Rows from block 2 of a small self-supervised image encoder, named by matrix and row number. Rows with one number belong to one neuron. Each number is 128 + 24 x the weight over its row's rms, rounded and kept within 0 to 255. All counts start at 0. Numbers have three digits each.
After each neuron's rows are labels from the 100 images, of 14848, where the neuron reaches its largest size: "top examples" is what is common among them. Only what is clearly more common there than usual is listed. The data: telescope images of galaxies (Galaxy Zoo DECaLS). In brackets: how many of the 100, against the usual share in percent.
# gate: MLP gate (model.blocks.2.mlp.gate.weight, 384x96), inputs 0-95
# fc1: MLP up (model.blocks.2.mlp.fc1.weight, 384x96), inputs 0-95
# fc2: MLP down (model.blocks.2.mlp.fc2.weight, 96x384, transposed), outputs 0-95

gate.378:125143125146127105091128140139146127138126128144152158075069152140140114148157143080126128156139172093151117140092075131178175141123142162107147114115137101089150133131160125109132110110104119131064113113122133089115143133117125160125128163108108102129142127133120180134112165122087104123
fc1.378:094119147086116138098166139125145150115156118120129153121096135125050151110149124108109105103106126161163160129155126105105084120146165155133093121148107107160153102116117118118114120090148118144127154123068120097106125169113095140113133117148122128144090125140148113151112103110093077109
fc2.378:136119160131121122150145113134140135121089134114165111122117138105089105121145146108124129103140147093129155131160155108124162151122085072132136121139127094152121125159054113110083127116149121136146118155097134118170075149127136087131159052159101130154122143136145143123095129120134115093
top examples: edge-on disk: yes (26 vs 5.2)

gate.115:172140135109112152103145129109130119145073124144155146128105127118119123160162159104110147126135107109076172120091134185138121143124103106123123178092143103103143116106126114122151143121181115108141137137148111133113089129123123114153184150121121156115129165085179107132122086115139151165
fc1.115:108130097144092147116127200143128121130156100114095117143154127157148120141126114178118107160110122082193137173112140152108130152110151135144107124120119138160154131143099122117130118094109131127159130175141143161129135124163093090105119169115171102110116145139144093182116150142135129125
fc2.115:152100119147113143136173159138099092153195158150088097103147086135125162115124093129112154129161138121180129125131137147141062130127123122094094108130124114150148158148138128124127122147099088134114133166135126128171085106159103137108114149109159119098109128126156142114133140138088103149
top examples: edge-on disk: no (51 vs 24.7); spiral arms: yes (40 vs 18.8)

gate.261:091144119139119157131143139121147193149140133129154137087103122098106110133143156110082101138149150165115070127182178119073143123080125134130162136114156153127111136133138124106161098106136103143151121131125122097176152097150139141088147152114118130122161091117147127108101126150126120127
fc1.261:182159114131106167128107132170152170168100166148089087110151111116088101094115127143142129172143149150133115126159121129129130134073118139115096150144142139110106143136130128118141127115132168155148133078147134119144106106176130168090145182130147118138140144112139161107117090114140134115
fc2.261:123134101143139158172143142151123142166114167118090166140119131109124101159102084159147171133126147112113117145092119154141178130121113128111105096122127137100125161127134113141147117154168140121077107123158145116133056117131120110175103150144140116154138157121164145144074098132142157114
top examples: roundness: cigar-shaped (33 vs 8.1)

gate.1:139108126132180067122115109111150147116127145139169113115137132132109158106142180144115147110144110146076110128132173111142119111123118096089085155119134117107114140137115121092140140163137125100106138131189073117174129150124102185160148115120087137160131134103113145114147114142136144127
fc1.1:116151105086113114089097113115138131117144143133128124136102120119111159089123195160086170147122139112168111148114093078154130118123180126131136157103149165129142111178111129122142127144149079104139113098134147166087165162125102157135120126105100119135146126123142132107101143126173119139
fc2.1:167136122096092125120112117112151125142158106134122122134118134124108135124114171132137100177121114138192115161148093086157194152155145125149143156154109120113152099185133073092114176152128136119094124120141163131134146158173109130122122121125077106122133122113130151115147116114130114139
top examples: edge-on disk: yes (25 vs 5.2)

gate.160:153088138143118126113159160133145129148104129109124126164127114137103159123079112066114108088122126104119107107088156142148136106143174101108128168170113123113129126143124161128125103126134091132104188109152102138139125121143079106116100133126128091068085118130151123120141164129118169145
fc1.160:073116133148123154093151148116135160176103111108167100121155105158169160138101138103104094066161114113116157163127135128151169160159147138151126076128143173158122146137146100127138138069115102174137133159143135094144121130138128122111115115129116125138111123122137102132133112143119129093
fc2.160:165100137140144122088140165119173121123109139098146118164118123166119184139072109090121110096128107105098128110108138146145125114134166089131133115167127120127132128161138143126128140113143086142134162130154081112108142142122073102121103120135129102081074125143157131116155158140132166155
top examples: spiral arms: yes (40 vs 18.8)

gate.12:109108116122103098154141122124134112114104146116120165159097129121140152088122157163137146101150136077105088133123140125123112126105080129125111110134076123100113153144124127128092090142123106086151132152150105112142148106084158154097118112128148124169145132108163063176136152164137090138
fc1.12:127143156175147148111139131122147118112130143142135106124098114093165119148107130088095124143157095168131163137170091129096143134136186162134132130134181165137106093152115143119131132096143118160129142111124150141115130121144096179147141160139133121097148133141109166094066098146106159109
fc2.12:116188152102182148138175102132112121112147105145113177122124164123159170096116148139124127120101143121100089130132152108091141109095111087137093120124098109141094140128120106151087082145152143109108170155122127087143137135117115086133141139125112127131109166105162100146142135152095129118
top examples: roundness: cigar-shaped (27 vs 8.1)

gate.9:110134152146146093170150165150135093146155143113112148131137116149117123096121122107093137117142109059135120102116085120108090129142176131124129121108155144142120147136124123120122129111128118134118161168133158122107116135143116162150122125166110184130076144152093102179159105188153099115
fc1.9:151099062102120148187077110146136100124109142112136119085105130124178140108127094122124111145140139142159112155134127134124137111136109127136128164168129136151135122152121124104140103100128114114088057145148103102138095091120124166138086174101139149153115111117130110119134116087100149128
fc2.9:123121136078149126070070065123131120133098128128119123121133130130111119140140153120080097116140154133101120171174118126103135168149126156125107160164104068131116104115128143117127134126139158112147123101111130130086137168159103104126119091140109078134131157128135154116089134093139137151
top examples: roundness: cigar-shaped (40 vs 8.1); edge-on disk: yes (26 vs 5.2)

gate.30:135135103164149125097116153149149139132146099146107118106155126170136091164160092139171139105071110114150121121121095184110125116134143162118135157142154098091151164140107118106113144116122100106100142121099158119109159110117119176124074144135107129122137091098155130176137137156141114144
fc1.30:142129118138122108144120147106126122109111100100125118110084149123113131178134106136106101163113140102098118101152125109139111136102123129135155150155125098116090170120118145155128111098150166078135150125102130122121151129071160176121136075177126110105142109154124106124165098101201125133
fc2.30:125117107160138134125118123172136105125170083153130115116162126143140101167165100123159152103102102132139142114125081171097115135131144141151139155156160127114150142166093119107123136143129139096138163116091151093091165128128097132100095149134128126110153093100161143142130130178184104146
top examples: spiral arms: yes (39 vs 18.8)

gate.326:123103116150137138128165123091123162139153134147124121102104177163109146121096114076088105094122166109135088158114105105107114078122143140147096097129140144113100116183162094145130105092119143110145105097177137122133130122109110116116159120124140145163151144136138138107175134163114095106
fc1.326:147149084133122106120148146142139096080137138140140152161114156119138154124123092091093148147153153098170147165130088107140147154182157138133136062154125088152092155103140173132146154108140161107132108095124160132130148137096135109105110122119142091143117131146127115120101117124160100154
fc2.326:151161110110153124125092148104179116122144145102153099154124122124188121148130122102151099150156134113154162099115134142156124146154098136083130113122131096140174139133116117132138157130142129083144141084136123163107091140152138113121085128096113173164134134117092140171097156133180136140
top examples: shape: featured or disk (84 vs 30.5); edge-on disk: no (77 vs 24.7); spiral arms: yes (70 vs 18.8)

gate.14:131084128137137146126129083128088157146132083080135175111131134102135114135114115136155151146116104129117153145150086111144155132101144139161119126145116152135110135166128092109117158156109123180102142109106107114103185106127175156091133089125125127133110120153154092095173089118155141135
fc1.14:091125120126129105185129098164121142163148162107138156149138117093128133163135142119125112097175106129141118150147167125135149128143153167175131119159099144130166184125140124143138118162120150147104144156134144122125141084179132107142174131128126086132077108127149098165158125128155110117
fc2.14:123132153107166138105084143124069118133124079130109152151090208134160133147112092105119147137100147123133133150150129132121152131116097151138125139122118141157082087148111160114124119164138133137084093089144116147100167142168167141098158118163109130136143146142128105105142115115140128120
top examples: spiral arms: yes (40 vs 18.8)

gate.297:152108172151068094151113144104134139101143147143081156138109109109127134115109099116153132158145122122117159120108143104172100106106127139115097148086099147160134127159141116124115114114139147104099111148110073120090165080114112157111099155126130162158131127119093137182138152118161131117
fc1.297:106130162141178106144111124138163117131106144161155129126128143111125175157141135143157105126151127151115119155115127136078136107122117088147105152132141138099114126092127126152145130131096082149122140136140213096147129122122079132128159090199096149159136138162122137128112097117118145136
fc2.297:113189175142144138135095106171113134137088144142132154120086152092133116109166119118143138114112109129115111137097187105130137116125138112091130181149111121127133112168146090147088104155102116109136138079144121103153128157150107079121140165112141112094128139138123129162134097149098106113
top examples: edge-on disk: yes (37 vs 5.2)

gate.163:170140116129138130116126123158101129127128087115108149121099141150128099082137114129114127126147084110139134095137131165118165135139153120160120117125137130205167165093110154111203103160147127117124114132160157136123124094147117139152134116132116133156122158128093118161179124123093091095
fc1.163:117095078140179150165132117152136102100128119139076127139115156115121135111112091111129139103138147125165123131160106132103143111120109132142109109152107161128165146133136086065153119121087125154181113163137163159135115114082132151172094143129090147164124121130127121094133127106164136120
fc2.163:120119127139199132098101106125094150162145153121113145113136115093085121177117164125093129121135129105129125132124095078139124115112135130096097130135110114060137095132123117097101143105121171148118172113124138162108132144124108121114084113149116102139093140166175129108103115151159135152
top examples: edge-on disk: no (52 vs 24.7); bulge size: small (27 vs 7.2)

gate.214:147083182147167122112151122135115106121142113165169118144112074114130151082093139132119145121107119110146154151087142082124131176152119150107113117145156187152138134123124093128120134121140139106165126100129139147076136096103113132133093118124187115157153141111116104154146121122117132153
fc1.214:135118089140118146173113150072142117159146141107098092093122114127131119187148114118122131123114115072127125114146118127119154070126118126086168141084133152102116121134125144131151120140119138148134129117144135128104108174125147195127124145112129133170118122123085162081144156112179120130
fc2.214:145082137158139123127144154101140094106126080109138110138122086099102175141096149140141133161117106146155132157097131112115114168149079169170116129112156164178151129139096125151132099078161132106136123127119112189138128143130132129138105121135154126134150094118102094105130146104137161140
top examples: spiral arms: yes (40 vs 18.8)

gate.90:107161120163177148126174088122133119141108160124134173125120125114126137168136135128132130115140134139153138134167168099122118130138179098104123090143167124131100150127122130133136086125171147104120105139151109073146153135130093166143168118160164074157095120136107123134085135124097118133
fc1.90:128133149156113149147109085146145143094142146098163126142106105123141101144127098117127104096084149137095140163105137178101114138107120165074149140114113127138116150118126129107101162138140096123126139083174179123141149157083140086097126130133153143134171159160103134145122097109154124154
fc2.90:104151126133084151113124118141144136112152135081146117145121101167115103130143121140149102104100126138099137169073152156095105121153125145106130137108100143142131124079125151122118190132147080124125112068132163103151143129106164073135076120126143136147148136116105134143151099106149117156
top examples: shape: featured or disk (76 vs 30.5); edge-on disk: no (68 vs 24.7); spiral arms: yes (54 vs 18.8)

gate.372:129137174122136129140091123131125173149134114091093117109130095105175146126115143152122114172119091171140113154143179127129100148137123123112123160132160114116121146167138118080075119094121142105119151147143110114114130113157119138110182100120128145169123119123110123164186085100148116107
fc1.372:141076146152110134107158138160106099092136138095059115144126083107127151110146159140130145074121136144113137090137096122081097129153106104136117157093118144108139161104122127131136102166138136124115142177147138138133145134084086185120107111131151159129132130126093102097133122128116138143
fc2.372:148142141081170136138073118105163181136129128154127133110127163133157134157130116095118140177142102131152115123136119124164167105177148172107152112171151130132107127142089100106123138129115113102126162092131153133123147160181172122143176120133127108141140146131139152163116135108151130105
top examples: edge-on disk: yes (37 vs 5.2); roundness: cigar-shaped (35 vs 8.1)

gate.281:110107128101149142158128141121119130142107153137150111097117082108121119118185178129112132124139122142125101096083114105153079070147135135139124102123138149116108132139108131148122151147163165117077159085102103121129144098154100129148116179119120102111129126103148133178181120154121137156
fc1.281:139186131144135135131104154114161163124141092139126152133160138140156165162119134129125116098095126130132162181175109110151131116088093131088138171136095100089139109136117105124106096178122116138148080111126119119141142116121124138107162077153163152102142132113127090090125107110148128115
fc2.281:101096137133127151163132131120149101112112154100136114142117092111130143105162167141141124141146120142131082093089127154120128083154166112130112120105142173136143135131123138150147143116160131072115154140137120142108153139130123138149091179143146126074166154095141153169192100148098117143
top examples: spiral arms: yes (39 vs 18.8)

gate.244:077144149163125119098116131189143144095123122106108119153114139146165141145105127141126148126094170141090132119136104129089108130126116168101173147105162087123163138079160124099107151137108125143121132114169156144107111131123110164128142096135198149076125115134122109125136119103107141134
fc1.244:115103091176143110189100122143137130090139141113123156156098115159134149142107097112149107116127167141126126130130085069135140160158157150134153105141102142132101174142131135102134116123127146127112093149169149093135124117088098144164116115141139116135127105164123128120177180100094112116
fc2.244:170085141121106141138125142094122139154144136110097120127132126141114110114164124096098129110143081124130125100121117120153123119120113089151081136152092159114087075137128132141160104116121149132121100157062122141151143118121117119132111104112032119179140113155146161116137136145127126118
top examples: spiral arms: yes (42 vs 18.8)

gate.35:173117089136156112098118166165141156139131094128145160119145121107082153112130148126109140118177136132148071101142116145154124148134105166122121118144114132156120147086108138127126157125148069165111080147147114116098110103156098157161135134118124132160127149110097095120178099144114124107
fc1.35:114127149085115158097093140102113178141108113089132150186180103125105129138128169087113158125106136132134116144171145124112102158132130136125129139107138165129147153094139119107113135144182156146120171116104117151108167125164089113101128142111123108085145133170108114130141125111087112139
fc2.35:155106085142100104147174164136148099110093105134145121129104132107139170163138167161136119103157122133147081113139145148148132121145112149130096133143109117171094126123108134133120135126133043111111092165172096129136137133123147127174136156089151145148142151113094088103119137133130138132
top examples: edge-on disk: no (51 vs 24.7); spiral arms: yes (42 vs 18.8); bar: no (36 vs 12.9)

gate.215:102100111158164125138154123158143146111136161113136138146118111137130143151112098124120091090151093131133114131079109109108113114144148113091133133146086096125162120129139074106181128116087106124158101169147174111089139137118129183111163144109125168133130178113091107122144118119129101124
fc1.215:158152149076136090124111098139154165154130151126165119166159127125091148111176151137089107115153108153095086106185145118114106134115142149134129131127118119119081089135124134152115150140117139127133173118159143154159139130119152137141102119104093129096104118114131061135119146148119093110
fc2.215:068130106177093142150160162110154133086117129109168152150146125149094142188139143160142113105140127176147123135114115141140125097163124161101129107123126119150109141130132078144133119083139084112105140120126118118109114150149136151104156158084166114109123127123086098108158133133148152134
top examples: edge-on disk: no (54 vs 24.7); spiral arms: yes (39 vs 18.8)

gate.313:133040181107089163126104129081120140126151141155117127172107119118129125135134125135141135138159170109109173120131147157098132092125111118124118136081123116126113150116170137142183128113098130150130121147117131085119105119093134124134127105146154117143151188153117124125121115109078113144
fc1.313:083120091127134139101113124163118106141118128122165154146128141129125147135092140126088132122094122132160153136136183171134104123098114132131132110098056065152129114102091120112163127145137125184113129124157105110150114158118119146141085108157161116144169122142163120126120123120103172131
fc2.313:085110136101128087084127110143132141151116122157114086105126134119140100180145118092123154134110122138126121134155140120136103107118130180106142069182109166109140109110166123149143102145109092114127123118106119091114112114086116109136151090094143091167138099137123120083163149124139149152
top examples: spiral arms: yes (40 vs 18.8)

gate.209:180129150090104090088112096102107104112139124149135101136154148115156104115095123183165181142095128141147131141139138114116170109154129166114150106088123145167145113120104120128132124185145130123146150125135127130088141132081103126159134119076122105088124090128120155154136135146133138134
fc1.209:108143091132119114140100129132112122138135122094121103095115164123111104113120084138123116164170086139130093108121157167116118076126130127116165121156163148112081087125170124110156133162124108123102143146149098124127117141080112170121140104121080113137128113157085160096080125149150127105
fc2.209:167164127112125081120102125120077143102133110108175111126165138136172104076110084132144170094079135096151138108146131136140126134136160123128149140140118153155139097124143135123106109174119139129118114129093128172088150102083125132154143137093159122140079127113114136112143098145151150130
top examples: edge-on disk: no (70 vs 24.7); shape: featured or disk (70 vs 30.5); spiral arms: yes (62 vs 18.8)

gate.124:149134160099143145153162148102085159160144145130105126108141092116150136126177124104150140154110101131120126162139133108119115112155160112165075128157118088131128112099066148142157148154114180100143136105105137116154075117105145128125136142122104106145109160121142144157088165152150109124
fc1.124:107132137125129115095136163111148125126142129119095066108113090126133115105093116114193126173128117152102117118077152139094130129149103106141135131127087158072130183117089126115141141137113100112153102112138163124115139136117137102180135135101096116143150145154063129117123133106121136130
fc2.124:133125106172127140090078118120130118137129111126147133144118148140100162137112160158111171109117123121147148101124120083132160137107143175079184099097169146125121173118158118125125170169138108164099127099100104124117145140169119117129174138152164133134140153119107092128171142116124140130
top examples: shape: featured or disk (61 vs 30.5); edge-on disk: no (60 vs 24.7); spiral arms: yes (48 vs 18.8)

gate.190:125134099131110116158091120142120104115111171106128121127128114188107118102120120150128107153129177147136105090129147113106073100130170118167200172120139148139096117116159099125165145151097109116101140167127177127107128147141127116118139130078129116119112163094148134139117104140133105135
fc1.190:116104142122111152097105138135137133146145125148158141166130134124084114084084098126139146148098111126129138180109135101133139139195118182151135103123119143140156119108101121156123139150181175128084166136111125129095147134139122114176129086106124079113153111118152124119157121132167115145
fc2.190:138119139134085117156139101118112144107105173154120133119127112176137110104106129139117157130109120132157121131164125133126110124191164151121166077139135121156152150134161098125152150131125128080124144158100145087079118133123126108093159152090167098149138131089147117090140132081106144158
top examples: bar: no (30 vs 12.9)

gate.314:148071092150115160156151140132087145113135160133099106148123121116095132113123096136155198138148128130125097122137139139121173121124136142110125107121152157081093180138151111157135146098120137107128124145129099122109120126160127171098131196125106111149127135105097103078134112157139153122
fc1.314:111140152108150170125136135112156144135142124107094160139135144116163142080146159135122138116147154099118142144113138096154096140158126158132136092143073121134165094135146120101113148114110115134101121157122170156104101105121090145137095063130118149105144112130147149205162133116112104101
fc2.314:136128155118123096095127103164156097100109110112162155122145109167107130147139113116105100123109115160133184122126127118086107142109137091120104122117107115200134099107116144126141111138167092146147156105083122117133181124128151115137147067169154122110120117167133164139115138100112146123
top examples: edge-on disk: no (52 vs 24.7); spiral arms: yes (43 vs 18.8); bulge size: small (25 vs 7.2)

gate.24:112114153123129125173108148091105131132155110113146157113161148169112124079162149131123105088130145161104131107121134089128167168086162113117130123139106094118109135114119183151130171128152156119192087132124095130110137139163142165087149127124147131103122109138093129130133090138122111106
fc1.24:144147159132167161078116133100160122103100090111092120133118085115120156144112187121121150123113126144104122117129114147128125093149174140126121133106158114088111105138144104110158118097096149125188116125149120112119120135116142069132162137130144121187107140093105124158119168154143125144
fc2.24:127095139138108147107162141114134141123134132104157084124079060133161120130163130087150124166117099127129122128163082139153099124174116107156120115112103153079158100130143123095124094105122142117112088144138113135137140088123110121110111125146136118112077110093109139161095114088164130121
top examples: spiral arms: yes (39 vs 18.8)

gate.11:113152133106175120130125071139160109134114153099148137107119193136131132181162142152097106122122124104132103138117110104090175140139089113135129164119152119139156114155170108116107137142148085152154139159154123107124137171151125112113151110120107162105146110103122093074144135139103150134
fc1.11:119097118132091110163117143139124083140135174157119111060113126088152101136085111068139143143116128126135149136128159130123114132141157131197194137167143146147112113109107085135112149104159104130115135116137148122116133141185143121118126133120095125127136139137158109149130123127123122176
fc2.11:148128155097152163076117084092138189111109117123099146124162159157115145184151164105113106089095122098147125132098143102107153144166120141135146148168137080097126153143148118131086162145125114126164132107127135122132107154137118145142119129136138139125122123100107105092164106119117160154
top examples: roundness: cigar-shaped (34 vs 8.1)

gate.126:120136165143168103133132132113128132175165106138127149152138128133141105127088140137093101147132104102127121102152116077100151122099134130146101095134140077129134133110074153154140141153118136123142136176059116137105136092125146120115127140138119113139102111113179059161109119109099102124
fc1.126:086115150152161136122128105158134135122130156156147134117122138093184095128101164114102098106138110133127169127170150151130159126126191156144131121130126087139150121141106097116118111116171166135093109181105133126115154130071122120136143136104134144111167166121161171141158138152122117142
fc2.126:137118151136114116156111088125117135066138141082108061085106112138120159126095129146132123121122131111126107100136138128146102130167113128121181125139145098122157123124112135098115117128149107111129176144111150159092118139134120166149119105172153130154164144152119154111089195137097127157
top examples: bulge size: moderate (26 vs 6.6)

gate.135:105171107158196103195103166119148129073104093158123117097116126127134143118125127126117131146091092160119128137127130140150115147137133106141115164128115133111151135117152103154135135131142145146134112111115163121075174111113120095102104155131068110128143134132117132182159113127149135152
fc1.135:139102134113096148155157111117119136162139155089103110146121162099110143136096148105155093127131159143133103153095134125108141103071152123135101113154130155140147080136099122131150112165092150140102123149132119171160083128137153144191130122157181160126155137124152102081121116137130124133
fc2.135:146133124070056121119180100090114138175117160119102126105125179116130125152126160101118105172168132103147096146153143103088140123119130159111134121099104147118118120077146106133149117136129112150132140107143091136131081135142117167139162106131145129148164134111107102146117141115100115113
top examples: edge-on disk: no (50 vs 24.7); spiral arms: yes (41 vs 18.8)

gate.252:091133141137120138129163119166108101087106110152173162098116161098136153167155084099094103129126111119150117133138138171131131128076185146120157101113130114080122125093099097142161134114159141149123147121103123112163136113110157129141149157119151103118107095155141114159138100130102155141
fc1.252:144092119119092103166145133134110137105115116122110130134095117130121131113117119132164145069124113152036174065157144148089122117151093123102119122098149135159121073092127142116131123139149142128173146158121126125107119098136140169110152112137167143146122125115128125132136130151131163140
fc2.252:146121144145151142142125133168122102137118120092095139122132122128142151155107089104115095130092141125097112139156132121121214149081139128112139119146131148121126103148129115101120077132081134135165156123170133132110122138148166139184142098154195130138103151128128113155156159128162133125
top examples: spiral arms: yes (39 vs 18.8)

gate.354:123113103147101126091124095118123149090146151167093133135125112137128111121157102096134135129111114113129180188098137099100107131104094128085181108118138131170121123143125104152161116112121092095152090139108144141105155132117124070136110126148108092107099115131101104111111080111162118116
fc1.354:107095124052130107110133147083117122118125130151085133141131119182143113113140136163111105161130131103139094105120087089115091125136114112137085107175121108154140122153148158117143144155156144129094130143108110150122176116169150151121093149119096134121158123164137095106143155161131131148
fc2.354:103122081140128115095123111109137143142100104114140115136132126107100104151161096100143116161100128157131102128113112111114123166119125127116142109099116155134117127128141136142147134064104122103123078135110118112137123133046144102133102066156134142120066126157096123090146091103160110113
top examples: bar: no (30 vs 12.9)

gate.60:158097136067073109109158158101107179167114116149113091147142145145140125114163088135105143120133113082110122109133119111152148173168118130110113090120148118110155127136130086173118143169141123112103141101104134118083131110108114113170163136113147105107125129153126115138150100138106143144
fc1.60:107144116118133093158110103134123105138128128086110119092167059127121123126112158100128092113138123104135108094119136140180137092115143102121182118151121129132119079100114160094134134125077125154115133130180167151140105100120174152116129116092110137122157133117083128150121120120100130165
fc2.60:132095125101137146127104084122149134084121088081155140138098134089131127108144087124097143129177105133094115157121138157139139145164105143122124120158120154089078128113130115162155103146153144113123150121169124159092123140154166145117082107144118110116156174139118156114137156146099092108
top examples: edge-on disk: yes (26 vs 5.2)

gate.320:128105118111080116190109155173133092123135155124150142127117134155143094094151097149158108116127095134139107174102195108140140126134084132148168131146133111115133108130131169170154131162115122142123150149091115064175106120151121144162131126090140135114153137115133127132139119123137132112
fc1.320:149104102134110150136179139116095140151148129209158087122124136102156136177114109101128171168134113136125133128124131154141147142176093170111122123148133106096113161130109160155170131152142138146134121103102125119146120100110111111130109153141121160166134135126139164095150168114107141163
fc2.320:110150140138113091140091092149144128175135150135132117131136106169097109113122122145130077118116132172120112123110181087095128111111139080144191154131119152148160096106140154117130138128123132137120139117128127115168129160148136104162106115098109058101143111140122166127120089168143125133
top examples: edge-on disk: no (52 vs 24.7); spiral arms: yes (44 vs 18.8)

gate.120:092116168110160097157143138172084130126088148123138113101131083143158143104139105165093117126139169096136137122091177114139113123127105124180120144121157118141130125136155089135149169108135110131115145096154130126140109171132131118159108150162136121138125119144161128169080102111181135126
fc1.120:116159142154143142168124166131114120112144123104149119116161098149138149129123127148092135137084152133169143128113175100149120134096122088127142153106112081147086127107097137109096154089146152138127128099132087145133130146168125145108148169108182131121110089126105163171099123138122091091
fc2.120:147084100138113163107154122121146115159144130145107144094100151127086131153138127111185134155098124140108112121148095191083139129119141134099116108145144148098146128137135141141153099151099128155128111172132136136131137094081146115119145076121095131131148148145128117095139175150062132140
top examples: shape: featured or disk (61 vs 30.5); edge-on disk: no (56 vs 24.7); spiral arms: yes (49 vs 18.8)

gate.38:045175136133117103109157136092161128145160119124146153110105128110151151120142127067130125175067152159115127121143070116112125121109112107100120077113094097161136119136166110144119111113106123128119120153109108129125106148141119152088147115135127118102130132132165112161144120125144148112
fc1.38:073180158125088098131127144136149115155108111121161171145106141131128148125113129113158178115111164126151136090114101133154097147104070157136081115118129091135144117166162106127108095146180117116128135162102103147118096154116149132110133094130123149128135136155183129134118137142129147132
fc2.38:108146153134154124138165123121156121123157118133116193129134148088141167114108123098094107137091144164104101116128124120140119107108117073132135103118123114153108159131145053141112073130124138114117166162133129161130116152130126071124148128133098123125098151085153098145146100121111144095
top examples: roundness: cigar-shaped (28 vs 8.1)

gate.96:124115142108080128109082164122154100166162088127128144128127139137138098093143146098134150123174072146128125133097110120133135147142161129152165102124128160135152108129116165115098106135104086093114130153104103155130142126137125119120115113127124130177125112106097076114114171138121157064
fc1.96:155136100162152142149155109131083142123100151158127078157101122095129190071122122117146135125125158151123115104180106169085099151130092114128106137139140133113096147117105120109161132105162144100142096092167127130149105102123133177136122146153144152122120121142120120133131102133171125151
fc2.96:117148109090168129119137109120135127096135147135134142104097159150103127142179147168097094117132133106119164113175134111114129104130098129081077114127095112145148114120143110150169174123124149173143161103143155107123157170129151134127117123111092139117124133180151188135132132097119118155
top examples: shape: featured or disk (77 vs 30.5); edge-on disk: no (61 vs 24.7); spiral arms: yes (51 vs 18.8)

gate.336:114107123100120122114121115111135105137151149145193144085143164160147135125151119114112126136125122159129093118161126100141106132187109173191171108125141134156082123081131113144111171139151141142129116130121105124121161177164136154143160112112113148153155094120085135158145136144120120128
fc1.336:139077137115124177121145165091116140135139152100191179093116162136161133168125120090116131094104140117141139119138105138131145082102129115135132097122133133141148110157188099131157151122158088171138107148102131131102144146157091123136124117136121128132102124155105142139134143182105125106
fc2.336:107160132168129148149115120173113143113116117126049120162108106072122103120121134137124112155135145118140111131116143150134140120092106116066120172124124125134154109156114159118138083143103113089085121088122128158138098084136128118119105135138111085144143151113147142110086120081122122112
top examples: spiral arms: yes (39 vs 18.8)

gate.369:123164129131154174137157210123110159097112124105097119116117165113138147145138105140114095153125139108136130140130125127118160090086110089132097166150131113155174114122156124098137085145159146127106124156127147130122136138111093131104116154162142172128116129107169117111140095144130102075
fc1.369:166065117122141111115099085089131121132108082123130132147147103131146156145123140139138202117108160114130130152123113101151088114136142159122166112175123121082108136136127109122111151114098131109145096117129114110179119143134126116110181127113135108146113107126104101123152144139149166186
fc2.369:140146101144139120116118116124127116131114131162147088169109122097128137124110119102153140078185153115089165082150156123132123110111140200093145130175097100142093136163145134159105106137130125138124133138149094138146106125161129124144110119102104073135120166174124157130121140164148123124
top examples: bar: no (30 vs 12.9)

gate.59:190119134112139114104127109117143150110124106084143126091142104159101124162191153143125130125116101115142139124117140100110137187153120162116107111106121134112131134131171149132092140146102108088096126169117123149115155109078109140100104151108162160109144140165114154122110124120078117163
fc1.59:129086116125128109134160156136123110153141137147119167142154168114114177128142150114124138156136147131126159109097088136171140073151132100112110135097150104163119123130150075133145143106137124169136143117108168117136119088102116107149148127168078135127105118084096113075143165159133118136
fc2.59:110079133125100126165131171147111123171137118089138160179138152099136132123090111122096139129137132107123139122119118114184149089107113091095144148123151104153126148111118080120140123143128155165126133096087140122116113115147148117119160101185095153133091123106117112101182167133133129121
top examples: roundness: cigar-shaped (31 vs 8.1)

gate.45:162067128134110117105145114081130124114169108114152125136140132125162125141117137129141142119102122095160126103152143150113084142148168146151093124133128155113113144145111067119139163090166124122131133166090143103139146111168126105147142134098138103071188156153126123140120146142148094155
fc1.45:118115122129046137100125136132187103125165094091117116135130101108158091156114126097136151149098118102167149106121132139108146128129096130141131128167138128136069149108132124121167125089177117120141147120141152125121133143105163148160138117117143095111109126177174118168123128141156144137
fc2.45:114212113161099134143100136140120120110130133131126133121133100132106136116130084145128119102181114126108121104123133095174149091125099135066129122149104121160121149124159151148153113146097137169124121165166071123156082125130149167117088136135139147157104120127110160125117099121124141127
top examples: shape: featured or disk (70 vs 30.5); edge-on disk: no (64 vs 24.7); spiral arms: yes (53 vs 18.8)